From a checkpoint of a small multi-label audio tagger: 26041 training examples.
Rows from block 7, named by matrix and row number. Rows with one number belong to one channel. Each number is 50 + 12 x the weight over its row's rms, rounded and kept within 0 to 99. All counts start at 0. After the name is the row's rms in percent of the matrix's.
# convs0: first 3x3 conv (model.blocks.7.convs.0.weight, 192x192x3x3), inputs 100-119, a 3x3 kernel for each
# convs1: second 3x3 conv (model.blocks.7.convs.1.weight, 192x192x3x3, transposed), outputs 100-119, a 3x3 kernel for each
convs0.156 097:45 29 56 40 48 40 61 52 52 60 53 44 66 57 55 68 36 81 43 50 55 49 60 67 54 60 72 58 65 37 54 41 34 46 43 50 60 52 33 31 53 59 63 53 47 56 47 24 49 51 46 32 45 54 64 71 44 49 34 46 32 76 50 58 69 41 44 53 44 65 53 52 38 48 60 35 49 41 44 63 45 31 51 74 38 32 68 44 64 55 51 57 71 28 66 69 42 40 52 47 48 37 37 43 46 33 56 57 56 59 49 63 54 46 55 47 33 59 51 43 32 69 68 27 53 66 38 51 52 45 32 40 48 68 43 55 76 60 42 46 43 62 47 32 50 50 52 57 54 64 51 62 58 51 32 66 46 43 48 78 72 57 33 36 45 38 57 46 37 54 52 41 63 54 32 49 50 29 42 44
convs1.156 099:36 22 51 72 61 76 32 54 50 74 70 38 08 39 49 45 65 45 38 50 33 55 72 56 46 57 45 69 45 44 58 41 47 54 54 59 56 63 45 65 69 36 71 72 40 61 40 44 42 51 71 64 48 52 54 61 51 49 68 66 37 45 54 35 52 68 28 44 50 62 72 63 69 75 68 58 44 39 75 85 47 50 58 51 52 51 27 53 44 48 51 37 49 69 65 47 67 66 50 49 57 60 40 47 55 43 35 26 65 80 42 42 51 21 82 68 34 57 44 57 56 51 62 46 60 37 50 53 52 52 35 53 49 62 55 45 47 68 61 48 46 41 56 49 38 57 53 56 56 61 43 45 48 52 58 59 33 41 33 52 79 71 65 49 67 56 54 50 27 32 56 35 42 48 32 67 53 51 52 37
convs0.157 101:62 44 59 50 72 63 58 76 46 56 68 54 62 44 28 52 64 41 72 60 41 60 52 34 48 47 36 53 66 40 57 59 46 50 59 41 48 34 25 31 52 49 35 39 58 35 44 30 50 49 54 43 69 36 50 42 44 73 56 47 63 53 66 49 70 60 65 54 65 63 39 64 38 57 65 71 57 54 49 60 40 52 58 33 58 55 66 45 45 59 25 62 57 41 43 42 53 42 67 46 62 64 38 39 54 32 37 30 56 37 45 41 54 47 50 51 61 69 60 53 39 58 55 42 37 23 53 69 53 52 25 49 40 47 50 44 58 55 25 50 70 66 50 46 53 33 54 39 55 47 48 26 66 70 32 55 37 51 36 50 57 54 51 64 57 36 48 53 46 61 50 50 62 61 50 34 58 45 58 60
convs1.157 099:54 51 60 61 55 60 70 48 64 32 53 39 39 40 40 48 67 34 62 65 35 44 58 51 52 59 38 52 59 47 50 34 56 63 58 48 56 40 83 54 38 38 59 61 66 52 44 39 52 57 37 53 67 61 30 50 42 44 58 48 41 43 29 72 62 69 36 52 33 42 51 56 48 28 48 28 56 60 46 39 24 33 45 42 51 61 75 48 38 43 53 62 48 42 44 64 53 69 46 57 47 45 66 50 47 54 66 52 48 48 37 55 33 44 47 55 47 56 54 49 50 58 53 53 53 62 88 69 58 32 32 38 74 62 69 47 55 53 52 45 46 53 76 78 58 34 45 82 60 49 50 52 47 63 72 57 45 11 36 58 58 61 63 62 36 33 42 58 49 52 47 45 47 44 39 46 73 69 70 47
convs0.158 097:62 43 50 41 45 40 35 54 73 41 31 48 66 57 55 47 52 47 47 41 35 60 46 41 57 55 49 49 64 47 58 35 41 41 53 20 45 48 56 54 51 54 56 36 70 72 59 43 35 26 32 42 50 62 42 41 40 36 27 41 46 47 52 66 42 42 46 54 48 48 69 40 71 51 55 60 36 58 42 58 59 46 39 45 42 56 42 38 31 44 54 41 47 59 56 45 43 39 18 42 40 47 54 46 34 58 55 35 44 47 57 47 63 45 46 47 54 33 59 51 52 46 37 60 47 51 41 32 38 63 53 62 43 38 55 54 66 45 39 40 46 40 61 42 55 60 49 28 21 59 65 60 46 63 49 52 44 09 47 54 61 50 67 21 42 76 72 40 53 52 29 54 55 57 74 68 48 20 49 52
convs1.158 098:64 52 55 49 56 54 49 37 37 33 41 48 40 46 55 44 62 50 48 57 62 33 31 36 30 34 47 70 57 62 74 77 40 43 61 73 32 55 40 40 48 29 49 47 37 48 49 51 33 38 56 56 55 52 53 67 65 24 41 27 74 53 52 65 62 53 45 44 39 69 39 30 53 60 63 61 40 50 33 47 45 56 68 35 47 60 50 46 63 52 28 29 38 54 44 68 33 20 55 39 46 58 71 58 65 40 36 50 36 22 30 34 51 39 30 31 33 40 69 47 30 38 45 56 60 55 48 32 43 47 39 46 58 53 56 67 52 54 36 32 51 62 58 57 40 61 62 54 53 50 36 48 57 50 62 59 55 48 44 38 35 54 34 53 53 47 59 42 56 47 48 53 45 49 42 38 51 50 44 36
convs0.159 098:63 57 68 51 46 83 74 55 55 31 55 43 68 66 56 44 55 55 55 33 66 57 34 45 59 59 60 57 65 13 64 67 47 52 66 63 52 35 27 37 54 34 34 56 45 75 43 48 34 34 50 28 27 39 44 34 51 60 60 63 48 53 24 36 61 75 47 42 48 41 24 27 42 62 52 53 42 75 57 43 49 46 29 46 58 27 52 52 14 41 57 40 57 60 51 49 55 50 66 62 52 65 55 37 24 31 69 65 53 46 65 47 67 43 54 55 43 57 45 48 52 48 53 29 69 45 41 69 56 33 43 49 31 50 74 37 64 38 36 55 55 62 57 57 28 59 55 53 33 44 46 45 63 52 46 33 57 46 67 46 69 33 57 71 58 42 44 45 56 47 33 58 29 60 58 45 58 40 25 51
convs1.159 100:44 40 53 50 47 52 34 61 59 33 36 48 29 50 39 36 46 45 44 55 48 54 45 48 71 46 36 35 27 52 68 62 38 34 39 41 48 42 52 53 57 79 46 46 59 61 53 53 68 54 60 50 58 29 48 50 46 38 53 43 43 40 52 55 64 50 42 47 49 43 63 52 39 65 52 27 35 57 50 50 45 55 52 50 65 30 37 51 72 77 53 61 51 62 40 58 56 49 64 69 50 43 43 38 65 65 39 59 39 49 61 46 46 49 55 40 41 41 43 45 47 55 56 34 34 41 46 62 53 32 55 57 49 42 46 62 68 62 54 50 43 54 62 49 52 32 48 52 46 45 49 40 54 49 42 33 56 64 38 47 39 35 29 74 26 38 41 77 54 50 38 42 50 42 48 62 59 48 46 53
convs0.160 101:65 39 52 56 40 77 76 39 41 40 67 52 56 43 50 48 51 64 42 44 34 40 47 55 54 50 53 48 52 53 54 46 58 49 38 22 50 44 44 45 49 72 55 36 48 34 44 38 37 44 67 64 64 43 56 47 60 43 50 42 60 34 63 57 52 57 54 67 77 24 24 68 53 56 68 58 55 21 56 59 51 40 52 49 49 49 59 59 44 56 36 32 63 58 52 59 57 54 74 53 50 59 51 47 53 44 54 41 47 53 64 53 65 49 53 55 49 63 35 44 41 46 55 76 45 71 46 41 59 34 41 46 69 48 50 52 25 69 57 59 55 37 52 58 68 61 61 33 60 34 42 56 42 46 57 39 68 50 66 29 64 57 49 42 56 44 33 32 37 56 37 47 44 65 58 36 55 77 38 58
convs1.160 098:52 65 68 54 54 29 41 45 43 60 31 51 53 37 50 60 78 65 40 57 55 70 67 62 62 29 37 60 46 65 54 52 46 70 47 85 63 56 67 57 66 62 49 53 53 59 57 46 63 45 28 50 58 80 54 51 43 59 34 58 66 34 48 67 52 39 43 33 49 48 38 26 66 67 68 45 29 48 60 73 49 45 35 10 62 58 62 52 62 38 54 51 39 55 53 69 38 51 56 44 29 49 53 68 43 55 46 46 42 47 38 58 30 64 50 49 73 49 60 54 59 59 47 52 42 45 54 39 48 39 37 51 53 49 47 47 50 62 57 63 47 54 48 51 43 56 61 59 56 50 52 41 46 65 70 68 33 32 32 60 81 38 57 78 52 53 46 54 67 56 64 28 37 27 64 59 59 46 57 52
convs0.161 101:44 41 49 44 55 51 44 26 38 51 37 66 66 36 50 59 50 54 66 48 56 50 35 51 58 39 60 50 73 51 61 35 71 66 56 56 87 44 23 63 39 60 56 52 54 55 29 58 70 61 37 72 43 41 63 45 44 49 57 46 39 12 38 57 56 54 41 48 46 32 67 49 69 37 36 45 69 56 54 52 59 43 47 59 52 50 57 58 43 55 49 51 56 52 65 48 46 51 42 53 50 44 56 45 45 58 48 35 51 73 69 63 42 52 53 36 51 60 34 49 65 50 62 48 54 57 47 48 49 46 24 66 53 39 41 25 56 65 39 68 68 38 45 37 62 73 42 56 42 42 40 49 65 60 67 45 62 44 53 58 53 50 57 48 54 59 46 57 56 45 42 41 55 63 49 41 48 45 68 43
convs1.161 098:74 60 31 57 54 35 44 59 52 64 53 68 53 59 42 29 59 71 51 17 66 61 37 48 51 35 57 61 51 51 47 43 41 73 79 75 82 63 48 33 46 62 82 48 52 68 79 51 34 49 41 42 37 05 66 43 72 45 49 43 56 41 62 34 57 36 66 38 43 30 54 56 50 33 24 70 54 53 50 57 58 64 31 32 72 45 56 55 31 64 41 37 32 64 75 54 55 39 46 54 64 57 52 57 49 49 49 37 54 57 59 29 43 42 61 45 77 63 40 28 60 42 63 54 52 36 57 63 50 54 57 44 50 52 20 54 40 16 54 76 49 43 66 38 39 44 36 57 59 43 67 36 46 40 36 30 60 58 41 41 52 27 63 43 36 53 52 64 58 48 35 63 59 53 29 25 38 40 50 49
convs0.162 103:30 81 67 30 42 36 55 40 52 30 48 53 61 66 54 41 70 49 14 34 46 56 46 60 52 45 75 38 57 68 52 52 36 50 38 50 61 67 44 61 66 49 58 65 42 52 37 45 34 46 60 56 47 65 47 65 35 35 48 49 33 52 69 43 45 39 46 60 69 52 47 27 60 36 57 50 54 50 58 52 60 35 54 47 50 36 20 58 42 50 56 44 62 50 40 58 44 55 34 46 43 61 48 31 49 58 40 35 62 36 46 35 43 55 72 64 40 51 41 51 36 40 25 61 55 42 51 61 49 33 43 30 59 72 38 65 42 53 49 45 28 61 56 28 50 57 55 39 45 40 44 30 34 60 36 16 48 55 47 35 33 44 34 49 48 30 52 47 50 51 69 41 47 35 46 27 48 53 68 45
convs1.162 103:41 48 40 46 44 41 57 41 56 62 44 47 47 47 46 59 48 36 45 63 40 59 63 66 42 34 50 46 45 41 61 65 59 56 49 44 30 52 45 62 74 59 47 48 34 50 48 40 70 32 52 59 43 56 22 24 37 60 49 51 34 28 53 50 45 45 66 43 47 50 44 55 61 42 41 56 73 38 51 40 22 58 63 69 22 47 54 64 75 36 66 56 46 57 20 47 75 25 31 60 51 47 51 34 48 36 49 63 51 54 37 48 42 34 47 34 39 56 53 70 44 50 49 43 36 52 53 80 62 46 35 47 52 60 60 26 41 59 70 66 53 51 43 45 46 53 60 60 48 39 47 55 58 54 72 61 33 40 70 34 53 54 53 54 34 57 34 52 32 45 37 62 49 57 45 37 61 74 60 50
convs0.163 099:57 46 52 70 47 51 67 45 37 58 45 45 49 64 50 54 43 38 55 62 56 44 47 54 29 45 61 56 42 37 59 69 65 45 53 36 42 52 63 46 27 54 61 46 49 59 44 49 47 43 59 26 51 36 65 76 49 65 44 58 43 62 42 56 56 43 57 55 55 36 33 23 66 63 48 52 51 72 50 60 43 38 68 69 45 25 60 51 61 67 65 54 54 41 53 62 53 42 62 54 60 53 33 22 45 19 48 53 54 37 49 61 42 52 49 46 25 49 40 51 45 39 39 55 49 64 54 46 52 47 42 49 48 55 52 53 41 49 66 71 54 43 67 55 55 62 50 60 24 46 35 48 55 43 34 61 43 59 71 57 18 45 61 51 33 31 42 61 50 57 64 63 45 29 30 49 41 74 53 37
convs1.163 098:44 50 56 38 51 59 40 59 52 56 54 56 52 66 51 49 79 33 40 60 54 52 49 50 42 54 55 60 60 42 52 71 75 59 42 20 57 67 52 32 64 55 66 45 25 50 61 64 36 52 68 41 70 55 59 56 53 45 48 36 37 31 32 25 51 41 66 58 53 32 37 22 42 55 56 54 63 45 33 32 46 61 84 36 50 53 25 44 73 49 38 58 56 69 54 55 51 24 52 68 59 48 72 39 53 75 59 55 56 67 42 59 52 54 51 55 39 61 53 32 55 44 49 34 28 20 33 37 77 53 40 46 49 47 50 34 46 24 46 48 76 41 39 28 72 68 48 50 34 36 60 57 44 38 45 47 58 67 44 84 33 33 59 46 54 70 67 46 50 35 22 57 52 30 53 60 54 46 40 53
convs0.164 099:42 28 49 36 27 45 70 43 48 41 53 23 54 69 26 81 49 41 70 56 37 48 63 54 33 58 44 50 62 52 51 56 55 49 47 32 46 49 37 56 46 49 64 53 77 52 48 20 56 49 38 60 43 47 37 42 33 40 50 51 39 49 57 54 32 46 45 60 58 54 51 40 55 45 60 35 38 67 56 24 50 47 54 40 56 63 39 57 54 60 78 42 38 49 61 68 48 43 12 58 51 39 52 75 48 49 53 37 76 73 50 63 47 60 76 50 51 52 61 62 53 71 53 59 52 59 55 49 46 50 58 48 73 46 40 52 46 53 63 33 30 41 47 33 43 60 56 39 37 48 74 60 52 36 53 44 44 55 45 65 66 79 42 44 15 40 65 58 39 53 18 59 52 40 53 50 52 46 42 40
convs1.164 099:65 63 61 45 45 52 45 72 60 49 48 66 36 52 52 34 51 43 45 28 58 63 53 54 47 46 60 41 39 46 62 68 57 36 52 44 53 50 43 45 48 49 35 33 41 44 44 59 48 41 47 47 45 47 67 65 45 71 49 42 52 35 43 74 48 40 46 54 55 64 48 36 52 48 42 86 62 67 57 44 42 70 52 30 54 35 30 55 79 35 26 55 60 57 61 52 61 52 70 49 59 74 57 57 61 60 51 75 19 31 52 46 44 66 44 37 51 37 51 42 75 62 52 29 35 39 52 39 49 53 51 52 46 70 55 41 71 62 40 39 58 63 75 54 51 61 41 53 33 37 45 47 45 45 50 48 47 69 41 42 70 44 48 29 66 68 58 61 37 54 51 39 19 36 53 56 43 43 26 40
convs0.165 100:49 43 41 62 67 60 37 52 46 42 67 41 54 57 55 74 71 43 49 38 51 44 52 38 28 50 62 64 41 58 55 51 52 46 47 72 53 43 51 55 41 72 40 17 65 55 36 67 35 60 64 45 32 56 33 49 51 38 23 67 49 53 69 73 63 54 33 61 67 30 36 51 55 65 90 60 62 39 41 53 54 41 61 61 51 43 55 42 12 37 55 67 68 49 46 37 43 53 49 41 49 38 67 57 39 49 50 44 58 50 57 45 29 50 35 46 48 53 43 40 42 47 67 44 66 41 51 57 56 37 31 43 24 15 72 43 58 78 30 52 74 45 59 29 59 45 45 54 60 52 48 26 31 53 45 60 46 38 42 65 70 54 69 65 42 59 50 34 52 66 52 60 58 47 41 29 36 33 39 34
convs1.165 101:43 47 38 54 48 44 38 53 64 41 63 51 51 44 58 40 54 60 41 51 50 62 53 44 38 43 39 36 38 38 34 48 41 42 42 34 59 32 43 59 45 39 39 61 52 65 43 50 39 35 34 65 43 59 50 53 43 54 43 47 52 69 67 54 68 66 41 54 63 49 56 62 47 46 33 36 51 54 47 53 33 41 31 53 53 56 56 16 29 50 31 29 57 71 51 54 54 54 60 59 61 43 46 68 55 44 54 68 35 64 58 54 41 43 52 50 56 62 33 45 49 46 24 33 56 36 55 57 48 34 37 51 70 43 49 60 67 57 72 56 41 65 38 42 43 44 50 54 64 48 34 40 51 46 43 19 38 42 51 39 67 41 51 54 52 44 38 52 49 48 39 52 51 56 41 28 60 29 20 49
convs0.166 102:52 44 55 32 44 54 70 35 30 44 47 63 41 55 33 53 44 67 54 38 24 48 47 60 47 61 57 69 73 62 40 36 48 51 41 49 44 27 33 50 56 37 61 57 49 56 48 40 58 44 52 62 25 22 53 41 46 70 53 45 45 62 24 64 75 28 61 31 67 54 36 31 47 38 43 43 78 40 49 51 41 26 46 62 40 37 66 57 43 78 47 14 53 57 69 61 29 35 35 54 39 30 59 41 53 51 65 78 39 28 54 44 40 42 60 50 62 34 53 60 67 56 51 31 79 50 57 34 49 34 50 48 45 36 52 37 60 50 59 56 56 63 57 60 71 57 37 38 25 55 44 65 42 40 62 43 77 55 24 37 61 53 46 62 45 32 72 66 68 56 47 51 21 64 31 72 44 45 38 46
convs1.166 103:42 64 74 40 35 34 46 59 60 48 19 70 50 76 46 20 44 69 46 39 34 48 47 39 56 66 50 47 29 41 50 38 27 29 41 58 53 35 40 61 55 64 55 31 47 36 48 71 56 50 57 55 55 45 44 58 56 43 45 71 25 46 50 43 36 34 66 50 38 29 41 28 49 56 56 61 80 62 52 55 60 52 47 40 53 40 52 62 57 61 58 51 57 48 68 60 32 32 43 36 59 64 68 41 44 34 53 48 51 28 42 36 44 49 51 48 42 56 50 61 49 41 33 37 52 47 55 40 48 44 52 52 59 59 54 73 65 59 62 45 73 40 30 58 46 54 43 53 42 42 66 54 46 48 31 44 72 59 60 37 47 35 66 57 57 37 32 25 69 60 42 50 43 44 54 52 49 41 39 38
convs0.167 101:37 43 45 56 55 71 60 46 50 69 51 71 60 54 44 71 47 81 35 48 41 53 38 43 67 36 51 46 57 40 62 60 67 56 44 61 46 42 44 56 36 51 56 46 50 42 31 46 53 56 54 49 60 55 52 37 43 60 55 48 72 32 22 47 51 24 53 49 57 31 48 49 39 30 47 32 66 70 35 61 54 45 60 37 77 40 74 49 44 53 35 57 71 76 65 55 43 51 61 49 55 47 55 28 36 50 47 51 45 49 50 53 61 51 57 48 36 32 60 47 38 62 56 55 39 41 57 52 58 55 42 81 47 38 56 52 58 45 54 57 67 44 70 66 59 59 44 41 38 52 53 66 54 60 63 38 65 33 41 78 55 56 42 54 53 43 65 55 62 56 80 57 49 54 60 64 50 52 51 65
convs1.167 101:53 48 54 48 56 65 45 68 40 45 50 36 67 48 52 53 50 37 57 73 61 35 52 48 61 49 47 56 19 40 66 49 48 60 40 24 43 52 47 72 44 70 83 49 82 36 58 67 52 60 56 48 51 37 60 70 56 59 48 74 85 51 56 32 60 45 65 36 60 40 52 37 42 48 55 49 58 71 25 40 46 58 39 50 73 35 55 37 28 60 57 51 39 58 49 77 35 50 47 57 68 78 50 34 36 48 60 43 37 46 56 69 59 51 34 48 39 42 51 53 72 45 77 72 47 54 55 25 42 48 51 63 37 55 43 55 44 42 60 60 76 55 43 45 60 42 62 60 48 46 58 54 49 42 51 63 60 62 44 62 55 50 49 47 53 53 46 51 45 37 51 63 45 40 48 57 41 41 50 55
convs0.168 099:46 46 43 48 75 32 49 72 42 49 29 65 44 27 48 51 39 61 54 45 63 47 38 38 54 51 55 59 47 45 46 82 57 31 70 65 52 55 40 29 39 67 72 35 30 55 52 48 56 29 54 62 51 46 61 38 46 59 47 51 57 41 58 52 50 44 52 54 57 72 68 61 66 36 40 26 44 53 42 44 35 23 48 58 41 55 42 58 37 50 59 28 53 50 39 55 43 45 62 54 59 45 52 21 40 44 42 58 62 47 36 35 45 44 34 49 27 56 49 44 44 31 52 51 45 56 44 37 44 46 52 43 57 47 41 75 59 40 49 51 57 57 44 46 59 63 71 42 38 49 44 59 68 50 72 53 44 42 45 51 41 56 46 50 54 68 70 64 60 43 52 74 55 42 57 48 45 38 39 46
convs1.168 104:52 50 46 54 31 61 49 52 48 65 42 37 61 44 66 51 46 47 52 70 78 72 40 48 40 55 65 73 42 51 47 46 61 54 37 64 49 66 75 65 49 57 30 42 51 63 60 31 44 50 52 62 45 59 65 50 45 59 46 63 46 47 50 68 63 71 60 48 49 59 58 52 60 38 49 33 48 44 47 43 34 49 50 62 43 43 52 19 36 42 58 41 42 51 54 51 57 41 40 54 40 61 41 42 37 45 63 52 71 65 44 43 48 34 69 50 50 54 54 52 69 29 40 48 69 69 77 56 53 64 42 66 48 31 38 20 30 49 56 35 46 30 41 58 64 17 51 63 62 57 61 30 36 65 24 69 50 38 35 53 53 38 48 37 53 68 53 52 42 54 61 55 37 26 47 51 59 68 50 48
convs0.169 100:49 47 67 53 46 72 34 48 46 51 57 22 52 67 54 54 48 36 77 50 28 49 59 58 63 55 42 55 43 40 66 55 61 44 59 69 54 58 69 66 60 47 64 52 71 40 62 51 63 52 50 31 53 57 26 34 46 35 49 59 43 56 45 68 40 45 57 51 36 66 58 38 40 61 63 41 36 65 53 32 37 35 41 60 59 55 45 47 57 52 50 67 68 40 57 60 36 56 46 69 33 54 35 63 64 76 47 31 63 62 38 52 62 57 60 49 49 64 54 52 55 62 50 45 53 47 54 27 38 48 62 63 60 42 39 61 41 63 51 47 22 30 48 60 52 49 52 43 46 55 40 58 55 67 60 66 54 60 48 53 61 51 39 70 37 51 56 51 46 52 47 35 54 58 14 55 63 36 46 61
convs1.169 100:65 55 75 37 69 60 37 57 34 48 29 29 31 52 42 30 39 32 29 51 27 59 60 40 30 56 49 24 61 64 61 51 48 42 40 73 54 48 49 39 35 68 43 60 35 71 74 58 45 48 42 47 55 67 52 51 45 33 44 59 59 57 35 49 66 42 67 51 47 61 65 47 52 55 61 39 40 42 51 82 89 44 52 50 36 34 51 66 65 68 57 27 41 67 68 46 66 40 57 39 49 40 42 68 26 39 29 30 42 38 56 45 67 50 29 61 38 43 45 49 44 47 63 48 63 25 49 35 52 52 63 53 66 45 55 81 53 46 44 52 50 69 71 47 62 51 47 47 64 64 48 50 42 80 78 52 37 54 36 60 73 38 62 71 52 45 50 47 55 47 67 50 42 58 51 62 49 56 75 58
convs0.170 100:49 33 70 37 47 73 38 47 91 32 57 50 52 34 65 53 65 57 53 29 47 56 58 72 35 47 42 53 42 46 45 51 51 60 53 52 52 59 54 30 68 75 59 32 62 33 65 49 68 50 46 51 55 63 41 50 61 44 54 59 38 44 39 53 35 45 48 48 35 77 57 66 37 36 45 33 67 57 61 49 32 32 34 58 54 44 39 37 50 43 07 25 38 48 52 54 45 35 47 25 29 42 55 39 64 47 48 31 64 53 49 30 47 66 47 43 57 48 34 29 33 59 50 52 31 61 50 62 61 44 39 39 58 27 33 41 32 48 46 51 55 43 48 54 37 58 51 41 51 43 35 27 36 62 68 53 24 35 42 25 39 51 30 53 46 58 44 59 41 52 56 62 68 35 24 50 55 33 47 45
convs1.170 102:51 40 38 48 50 68 59 35 30 42 51 44 54 45 56 49 39 42 71 24 33 69 40 63 59 51 55 62 63 70 40 34 42 65 48 50 40 33 58 64 55 43 40 48 56 41 56 47 38 31 58 56 51 47 43 55 48 47 29 32 60 65 69 54 39 56 44 58 47 48 49 49 42 38 42 55 46 66 45 52 59 61 49 64 48 51 70 58 38 49 48 36 34 42 70 52 40 33 40 55 44 53 52 53 42 44 37 54 44 25 45 54 44 42 38 33 57 44 30 28 70 56 51 34 33 71 55 39 46 39 46 45 54 37 30 47 42 65 65 52 41 37 53 58 66 48 62 51 56 48 42 34 62 58 40 57 56 52 40 48 53 67 43 46 57 45 72 81 50 61 61 56 54 48 49 46 40 55 51 48
convs0.171 101:41 81 68 41 55 65 46 59 70 59 52 66 62 59 34 76 55 49 40 38 63 63 35 79 54 22 42 37 57 40 53 67 59 32 55 53 41 50 54 33 53 59 65 53 28 68 44 34 65 21 37 63 45 41 50 55 37 23 46 43 57 32 60 64 65 50 38 67 73 51 51 62 52 42 62 29 58 85 36 47 48 39 50 58 37 50 74 46 58 55 54 49 53 34 28 34 51 27 37 56 46 54 49 38 59 43 43 37 49 65 36 72 52 44 48 60 34 52 48 35 45 43 42 64 49 55 53 59 66 57 33 47 66 51 65 57 55 47 35 57 38 59 49 34 67 62 54 48 51 37 38 19 40 60 57 32 42 61 48 65 38 25 70 39 50 47 30 46 67 50 37 39 41 33 49 32 38 59 53 42
convs1.171 101:47 62 49 48 43 41 51 32 61 63 53 33 58 55 57 61 27 59 41 52 46 56 54 56 32 42 59 58 26 50 29 41 36 59 57 59 34 42 54 73 55 52 45 37 63 62 46 51 51 62 50 44 68 40 38 57 34 48 54 55 48 44 62 48 70 49 47 48 52 38 59 65 46 49 38 51 38 51 55 46 24 68 58 95 23 36 47 77 40 55 78 43 38 51 49 56 73 51 26 47 44 37 61 54 51 47 40 74 52 64 50 56 55 38 46 59 47 53 39 64 60 42 50 54 42 68 58 61 69 50 46 63 49 54 53 36 44 70 80 54 42 56 41 59 60 43 48 49 40 44 40 48 60 40 44 40 66 47 45 46 43 39 54 34 53 72 33 70 50 31 48 45 32 55 50 38 38 73 46 44
convs0.172 100:47 44 73 50 64 74 57 37 52 51 52 54 13 53 29 62 52 56 57 50 55 55 48 52 54 25 37 76 71 51 45 50 42 76 68 33 45 44 59 61 61 62 34 63 38 65 55 55 69 54 61 38 58 60 63 55 43 63 47 38 55 45 56 50 52 57 70 52 46 36 30 51 39 55 80 49 59 60 30 63 79 33 53 51 59 52 38 43 57 61 29 51 62 40 51 64 29 36 45 68 45 48 38 57 25 42 14 23 37 59 51 41 47 60 25 48 19 52 52 70 48 46 60 62 59 32 36 47 55 67 45 48 61 38 57 26 75 50 67 69 72 38 70 49 57 46 83 39 48 39 45 16 47 45 53 51 22 49 64 38 72 28 51 38 59 40 42 52 57 50 65 26 57 57 38 59 32 57 69 42
convs1.172 099:24 42 62 57 35 51 57 44 40 42 41 36 50 41 40 51 62 58 38 40 15 58 56 46 39 43 61 61 57 41 26 41 35 60 61 38 70 52 54 51 53 58 57 61 50 59 24 23 39 55 40 43 55 52 43 53 31 32 49 45 57 40 52 43 44 62 60 50 64 55 58 42 54 59 40 42 61 62 73 51 34 53 59 50 52 76 71 53 53 41 58 63 56 39 28 39 61 61 59 55 50 30 43 51 58 48 60 73 41 35 40 53 85 42 42 47 43 47 59 61 58 44 50 55 72 57 55 63 83 47 55 42 42 65 49 37 57 61 46 66 48 30 51 40 53 63 54 40 55 37 60 55 53 72 65 46 35 53 29 53 49 53 46 57 53 60 61 51 69 51 41 45 56 46 50 50 44 45 65 45
convs0.173 098:47 45 52 44 48 49 51 51 56 62 61 52 46 68 54 58 53 46 55 54 47 37 48 58 64 55 63 51 46 73 72 40 60 62 29 47 48 40 46 49 54 52 72 43 36 66 55 67 66 37 39 56 25 67 59 36 33 55 32 52 39 21 44 39 51 60 43 53 41 33 54 59 58 50 62 55 39 50 46 65 47 37 29 55 35 56 43 34 66 51 35 46 56 58 39 29 33 57 44 24 26 62 44 57 45 65 45 56 69 44 25 51 43 40 55 46 43 68 52 46 40 38 40 62 73 68 30 27 28 82 69 29 32 33 40 59 44 63 63 45 55 55 66 74 48 47 57 48 47 40 48 43 42 53 47 70 50 48 51 54 58 25 55 61 49 31 41 54 57 55 49 61 51 50 34 59 49 34 57 44
convs1.173 100:74 58 85 29 40 37 52 59 77 45 50 17 54 69 55 33 33 38 26 50 58 49 43 42 49 76 48 38 54 59 58 58 74 59 51 30 47 53 55 56 50 49 72 66 32 31 39 53 60 57 75 41 47 52 36 53 29 58 63 67 52 56 31 56 65 43 74 55 62 52 65 65 40 50 46 68 45 57 50 52 44 78 64 48 56 52 67 28 45 41 56 56 56 56 55 52 39 20 39 52 49 69 49 39 43 63 46 57 60 68 53 48 41 31 68 67 67 43 51 61 42 25 56 52 64 49 60 41 51 53 65 63 58 32 42 56 62 64 31 28 49 68 66 56 91 57 33 38 61 58 84 55 36 40 58 32 48 51 62 54 39 26 69 55 40 54 63 43 51 48 43 58 41 43 74 68 45 45 45 42
convs0.174 096:46 66 44 33 56 26 56 68 32 57 44 61 45 47 38 44 75 55 44 54 60 21 58 43 54 65 37 28 53 51 33 51 42 48 78 51 35 72 47 46 66 57 41 61 57 49 71 75 47 47 60 54 44 48 48 42 26 41 60 49 47 48 58 65 52 41 59 46 61 33 51 51 56 63 61 61 65 58 48 53 52 47 64 48 38 55 45 59 43 38 35 39 45 50 61 41 54 53 30 52 54 60 34 57 37 56 48 48 35 62 46 49 46 44 24 41 47 50 56 54 50 60 54 60 56 55 42 43 48 34 55 59 43 48 53 25 52 70 55 55 72 29 59 52 29 45 69 26 43 53 62 56 31 58 69 35 36 60 29 46 49 58 52 53 44 32 46 45 44 66 45 58 43 56 57 61 24 41 46 64
convs1.174 101:52 46 60 42 56 46 61 56 68 58 68 55 46 57 63 71 54 54 67 75 43 69 58 35 42 54 30 54 63 62 47 54 66 46 64 66 56 43 63 55 55 56 54 60 78 70 31 49 62 67 66 35 35 24 52 48 24 52 59 42 56 84 39 58 62 48 43 61 37 39 73 59 57 62 32 64 45 80 60 39 44 62 62 60 74 62 81 64 53 58 81 39 33 63 35 80 47 52 46 60 49 64 52 43 26 34 56 63 50 57 63 43 56 62 40 59 40 54 56 64 55 74 43 36 60 48 52 67 50 67 78 60 55 53 65 63 69 21 76 58 55 51 71 30 57 50 44 58 59 55 41 42 54 46 59 57 57 49 43 64 49 75 58 62 18 32 39 51 44 50 66 52 70 25 59 74 69 60 52 44